config.yaml
train_examples: 38949
head_dim: 64
fused_qkv: false
slots_per_expert: 2
layers: 8
pooling: "mean"
num_labels: 75
lr: 0.00089
shampoo_beta: 0.95
precondition_frequency: 16
one_sided: false
grad_clip: 3.0
epochs: 110.4
weight_decay: 0.3
Rows from block 4 of a small multi-label image tagger, named by matrix and row number. Rows with one number within an expert belong to one neuron, the router's apart. Each number is 500 + 25 x the weight over its row's rms, rounded and kept within 0 to 999. All counts start at 0. Numbers have three digits each. After the name is the row's rms in percent of the matrix's.
Before each expert's rows are labels from the 100 images, of 14848, where the router gives the expert most weight on average: "responds to" is what is common among them. Only what is clearly more common there than usual is listed. The data: photos of plants, animals and fungi (iNaturalist). In brackets: how many of the 100.
# router: slot weights (model.blocks.4.mlp.router.weight, 16x256, trained with AdamW), inputs 192-255
# up: expert up (model.blocks.4.mlp.up, 8x64x256), inputs 192-255
# down: expert down (model.blocks.4.mlp.down, 8x256x64, transposed), outputs 192-255

# expert 0
responds to: class: Aves (93); order Charadriiformes (45); family: Laridae (27)
router.0 087:496515503505440479470526448570506530497512504498523546515513484468467504523470514443507486508490451525514500510516517497534531480461524469476519528530466537503486466488476483510477474488472491
router.1 104:485511493484443464458530481503530526515481452505517515505498502485514502517533477461499517466512456493498479508494474504499502521514483474472488544488511504481496487473524533542538523509482476
up.0 099:465456498524517500516464509488487472525481497470506494474498477489506532511500472529465506467531511486553528523558503508513476465476504523575489529492500508491521517480513463512490516497528524
down.0 106:485515511529513522481493495495510492518486468481523527488490482481521476497491517506496475510483466479500509507497469561481500481512537525525487492505498459493522530460511501510487506562441535
up.1 092:488532501520501516533479488524464511438476515476518492496477492447499510485478563524457517476511479492491545551461523499490504492466505478446500517487527470493518499523511521490491510568566513
down.1 099:457452475474518453508528511464499536502532458509506522507515518486553486553516502495540462479521512511477503509530496526494484457489487508493483502481463491535483503472512493447514497504449495
up.2 102:496523486504510489517462494501490495492482507510508526530469509536518460475459506517533492509476505471505524513494475460473513505496498498513514497548506501473529509487527493534486490469476525
down.2 104:526510492489487490497480502455508498450494516507496502491480548470508494481499493536554480532464451479498519514510487477508495469518554507470540505485454495489486507537490495488512477450498504
up.3 097:511500529468494497482486517477490486510455504518487468521532512502467474470476518480538453500502502500457520447517465512475484522450476496488535482494503542477497532460502516526509465495461498
down.3 102:489497476501523487494461503521519502471514474525508502489523482503503495472482519502471528486488524473471473478507473524548478495551500531521480493495541489489518543530468510457509535525495522

# expert 7
responds to: kingdom Plantae (45); phylum Tracheophyta (45); class Magnoliopsida (37)
router.14 118:498489468488516514506490515517470481477489478480473507495478492530500502530454475515511517479502528494525492505451501503527488544525496552515519495539500480482483500530512512522496538477537468
router.15 096:489489455501549489508513500546452484503530480498472551502506511511494487523470500517483492527482492483499499516473528503488523536503470465524500495502484505489548496508500517475460537469511516
up.0 103:505486534502510512502529493508484501491480505489522488484507542516512546481466467518470500515547505535536490511522480504428482435495517555462511514509488519513510526532439495534532489533468479
down.0 091:459533515478515485499523469514490513511530524504478534512513530488484489490527511524512503540510513484530552497427519507473480515466529523475462525489506473516508498508533497481495477502503519
up.1 101:500474471488489503516503476540491522473511505532487521499499512526510482478513506510469530484458501546485470478473546506511501505477548516569539508506488488464468501433464499470516475518500526
down.1 101:471494471486492522537485535481472511533418516527461512504514493504493472555496484493522466471517503508477469531509510511495488443455514503497520512492515565454511512467489447472511476520495480
up.2 099:465498509481477524515466472474503515519486485516512505523511507523498489479492510483485492478521487490551525531533506522507514483520514479481474477552473512494516512529509519487481456507482525
down.2 105:506471496477485494504503481490500536509468481491483479516486449529469489473483479504460488556491496517526468457502519484471543468512475521455495534528506516508518505535480529500524484502451529
up.3 104:512517473497541493475486466495518506493500488489463523492523441515517507505511495514487492516523521516491522490548491518520530541492468499456495538473472501531547487465497508470498489522467477
down.3 114:535493506468491496541527524507477522469496588505478503454491526463492522452491487527511482531530501486477484531474499487458483473507493485492490478465467485470522520498535531524456486500515483

# expert 3
responds to: class: Aves (97); order Accipitriformes (38); family: Accipitridae (32)
router.6 101:516512491510523493494514529560510500495534464473461457531507475527475545452518522478470513493495486516459444473480521570519472504493468488526453467519453492492503472541482499491486532514524499
router.7 103:503509503469495506488471520507481475497492462461496485493507448503447560482501521509428522480508537492499478499497541519489483492519479489512486497520512507514504505528472460464496519528514530
up.0 100:512493505493521464499532462520532534483439494458515534559539524508491499520502481495466496505531523516493474538502497554486516504486512455428524505538491505497504452495509483510508522522507509
down.0 104:500498470489482542526475485483464477541520498481501518506474492433526544485496472499459492498548504518467519497524490548485530469480535502496508478507437471471479475485499522521437507504477502
up.1 088:487467492515479487416507506514511451473506476513472540507514482540518491528471458481484490525455508499498535501477492532470482503507494522492519558510464503477511495482507508533467529475489468
down.1 091:499515475482506501473539498557470512530486518512462495476467458456453506505498534517463485569467506490513467523516507466509461497545481531511533483520527504464495479488470522401482508498492532
up.2 094:486559439516542487467477515509463515506519559499508465443522493550497494543463514510488484486465538500519547464534533474497487525500503520545479500541475505495506496546505505526473528544512492
down.2 094:488490513436480501473495514494472509499479535485504505534537499530541472476506501473490463552523513499495529528505531534515500505489477496476529506524443494471496472498514474498531533490443489
up.3 104:530500479475511484555556547460509497517524545478488499487519466501459531473499517534534435520487549447499478495538498527513524502550466471496481469449486490480480489532542498469488494480481513
down.3 108:478474554461491492536511543515497516481479504496501488478497492529529501517478536490485486514471511457515511526470454485486485463475498480546518521510526530516444535498486565486502518518518509

# expert 1
responds to: phylum Chordata (94); order Anseriformes (28); family: Anatidae (28)
router.2 105:475498488487520473476516470470544508518493528492533494477499503516480481495506525501489470520512476503505496448497500482476501536525468527445537503480517460503492500466523535543509529523464480
router.3 095:462468500494497503483539477519546513498488514509521524490484518521515476490509537526477460550498456503491519477522530482479522537486506561434523505475497493513537488499482526526503537513479504
up.0 096:499483503519476522463541436533506504480466482491552530490492498564477521483527462488496510470524491503538483510512502463520511518497451519549496525466480535456484518543517523512481528490490501
down.0 100:538463458528502475489514544485511493501492510489511529529509479451538458517470547480462475455519513490496528495468464511511471492507479525487517472523468472530487509514493525534514508508515487
up.1 095:552486571517497463529468525486495459510535522486538477515513513516524538488511477447542549524488500516487500498517505448517494477527506499519537528505471459522497511501475511516438528482485485
down.1 098:531528518476482478498475525493496489447486512552455481525517477464549517520525461527539533489493532507459528496524460512505522466472483509538537504506478490488507551483506470485497534517493520
up.2 100:496450490482582456537497496512518523497494511500493464514511527469432468491491504510517466505462473522502468497553503483479491508517454511508522475479499464465514507537490537487536549489466493
down.2 099:506520539534462514510513566535520472525473495499520508563498494490502506468499502498563506468499484483535477491450516493515471521479511493498515494474489475515482489443488450494473494490471536
up.3 094:491523442496488471516466471487556525456507514541513526461483533485490462499511497515512489474505509514505504491491452481455526495514489521504488511499470511474522495509495493515504524469454544
down.3 103:475488454515520513500524526493471517471506487505486496513448490472499477482481506493482490489500530515496521482500471523466532550547479525495486501544494459466519483553475542471457461488504511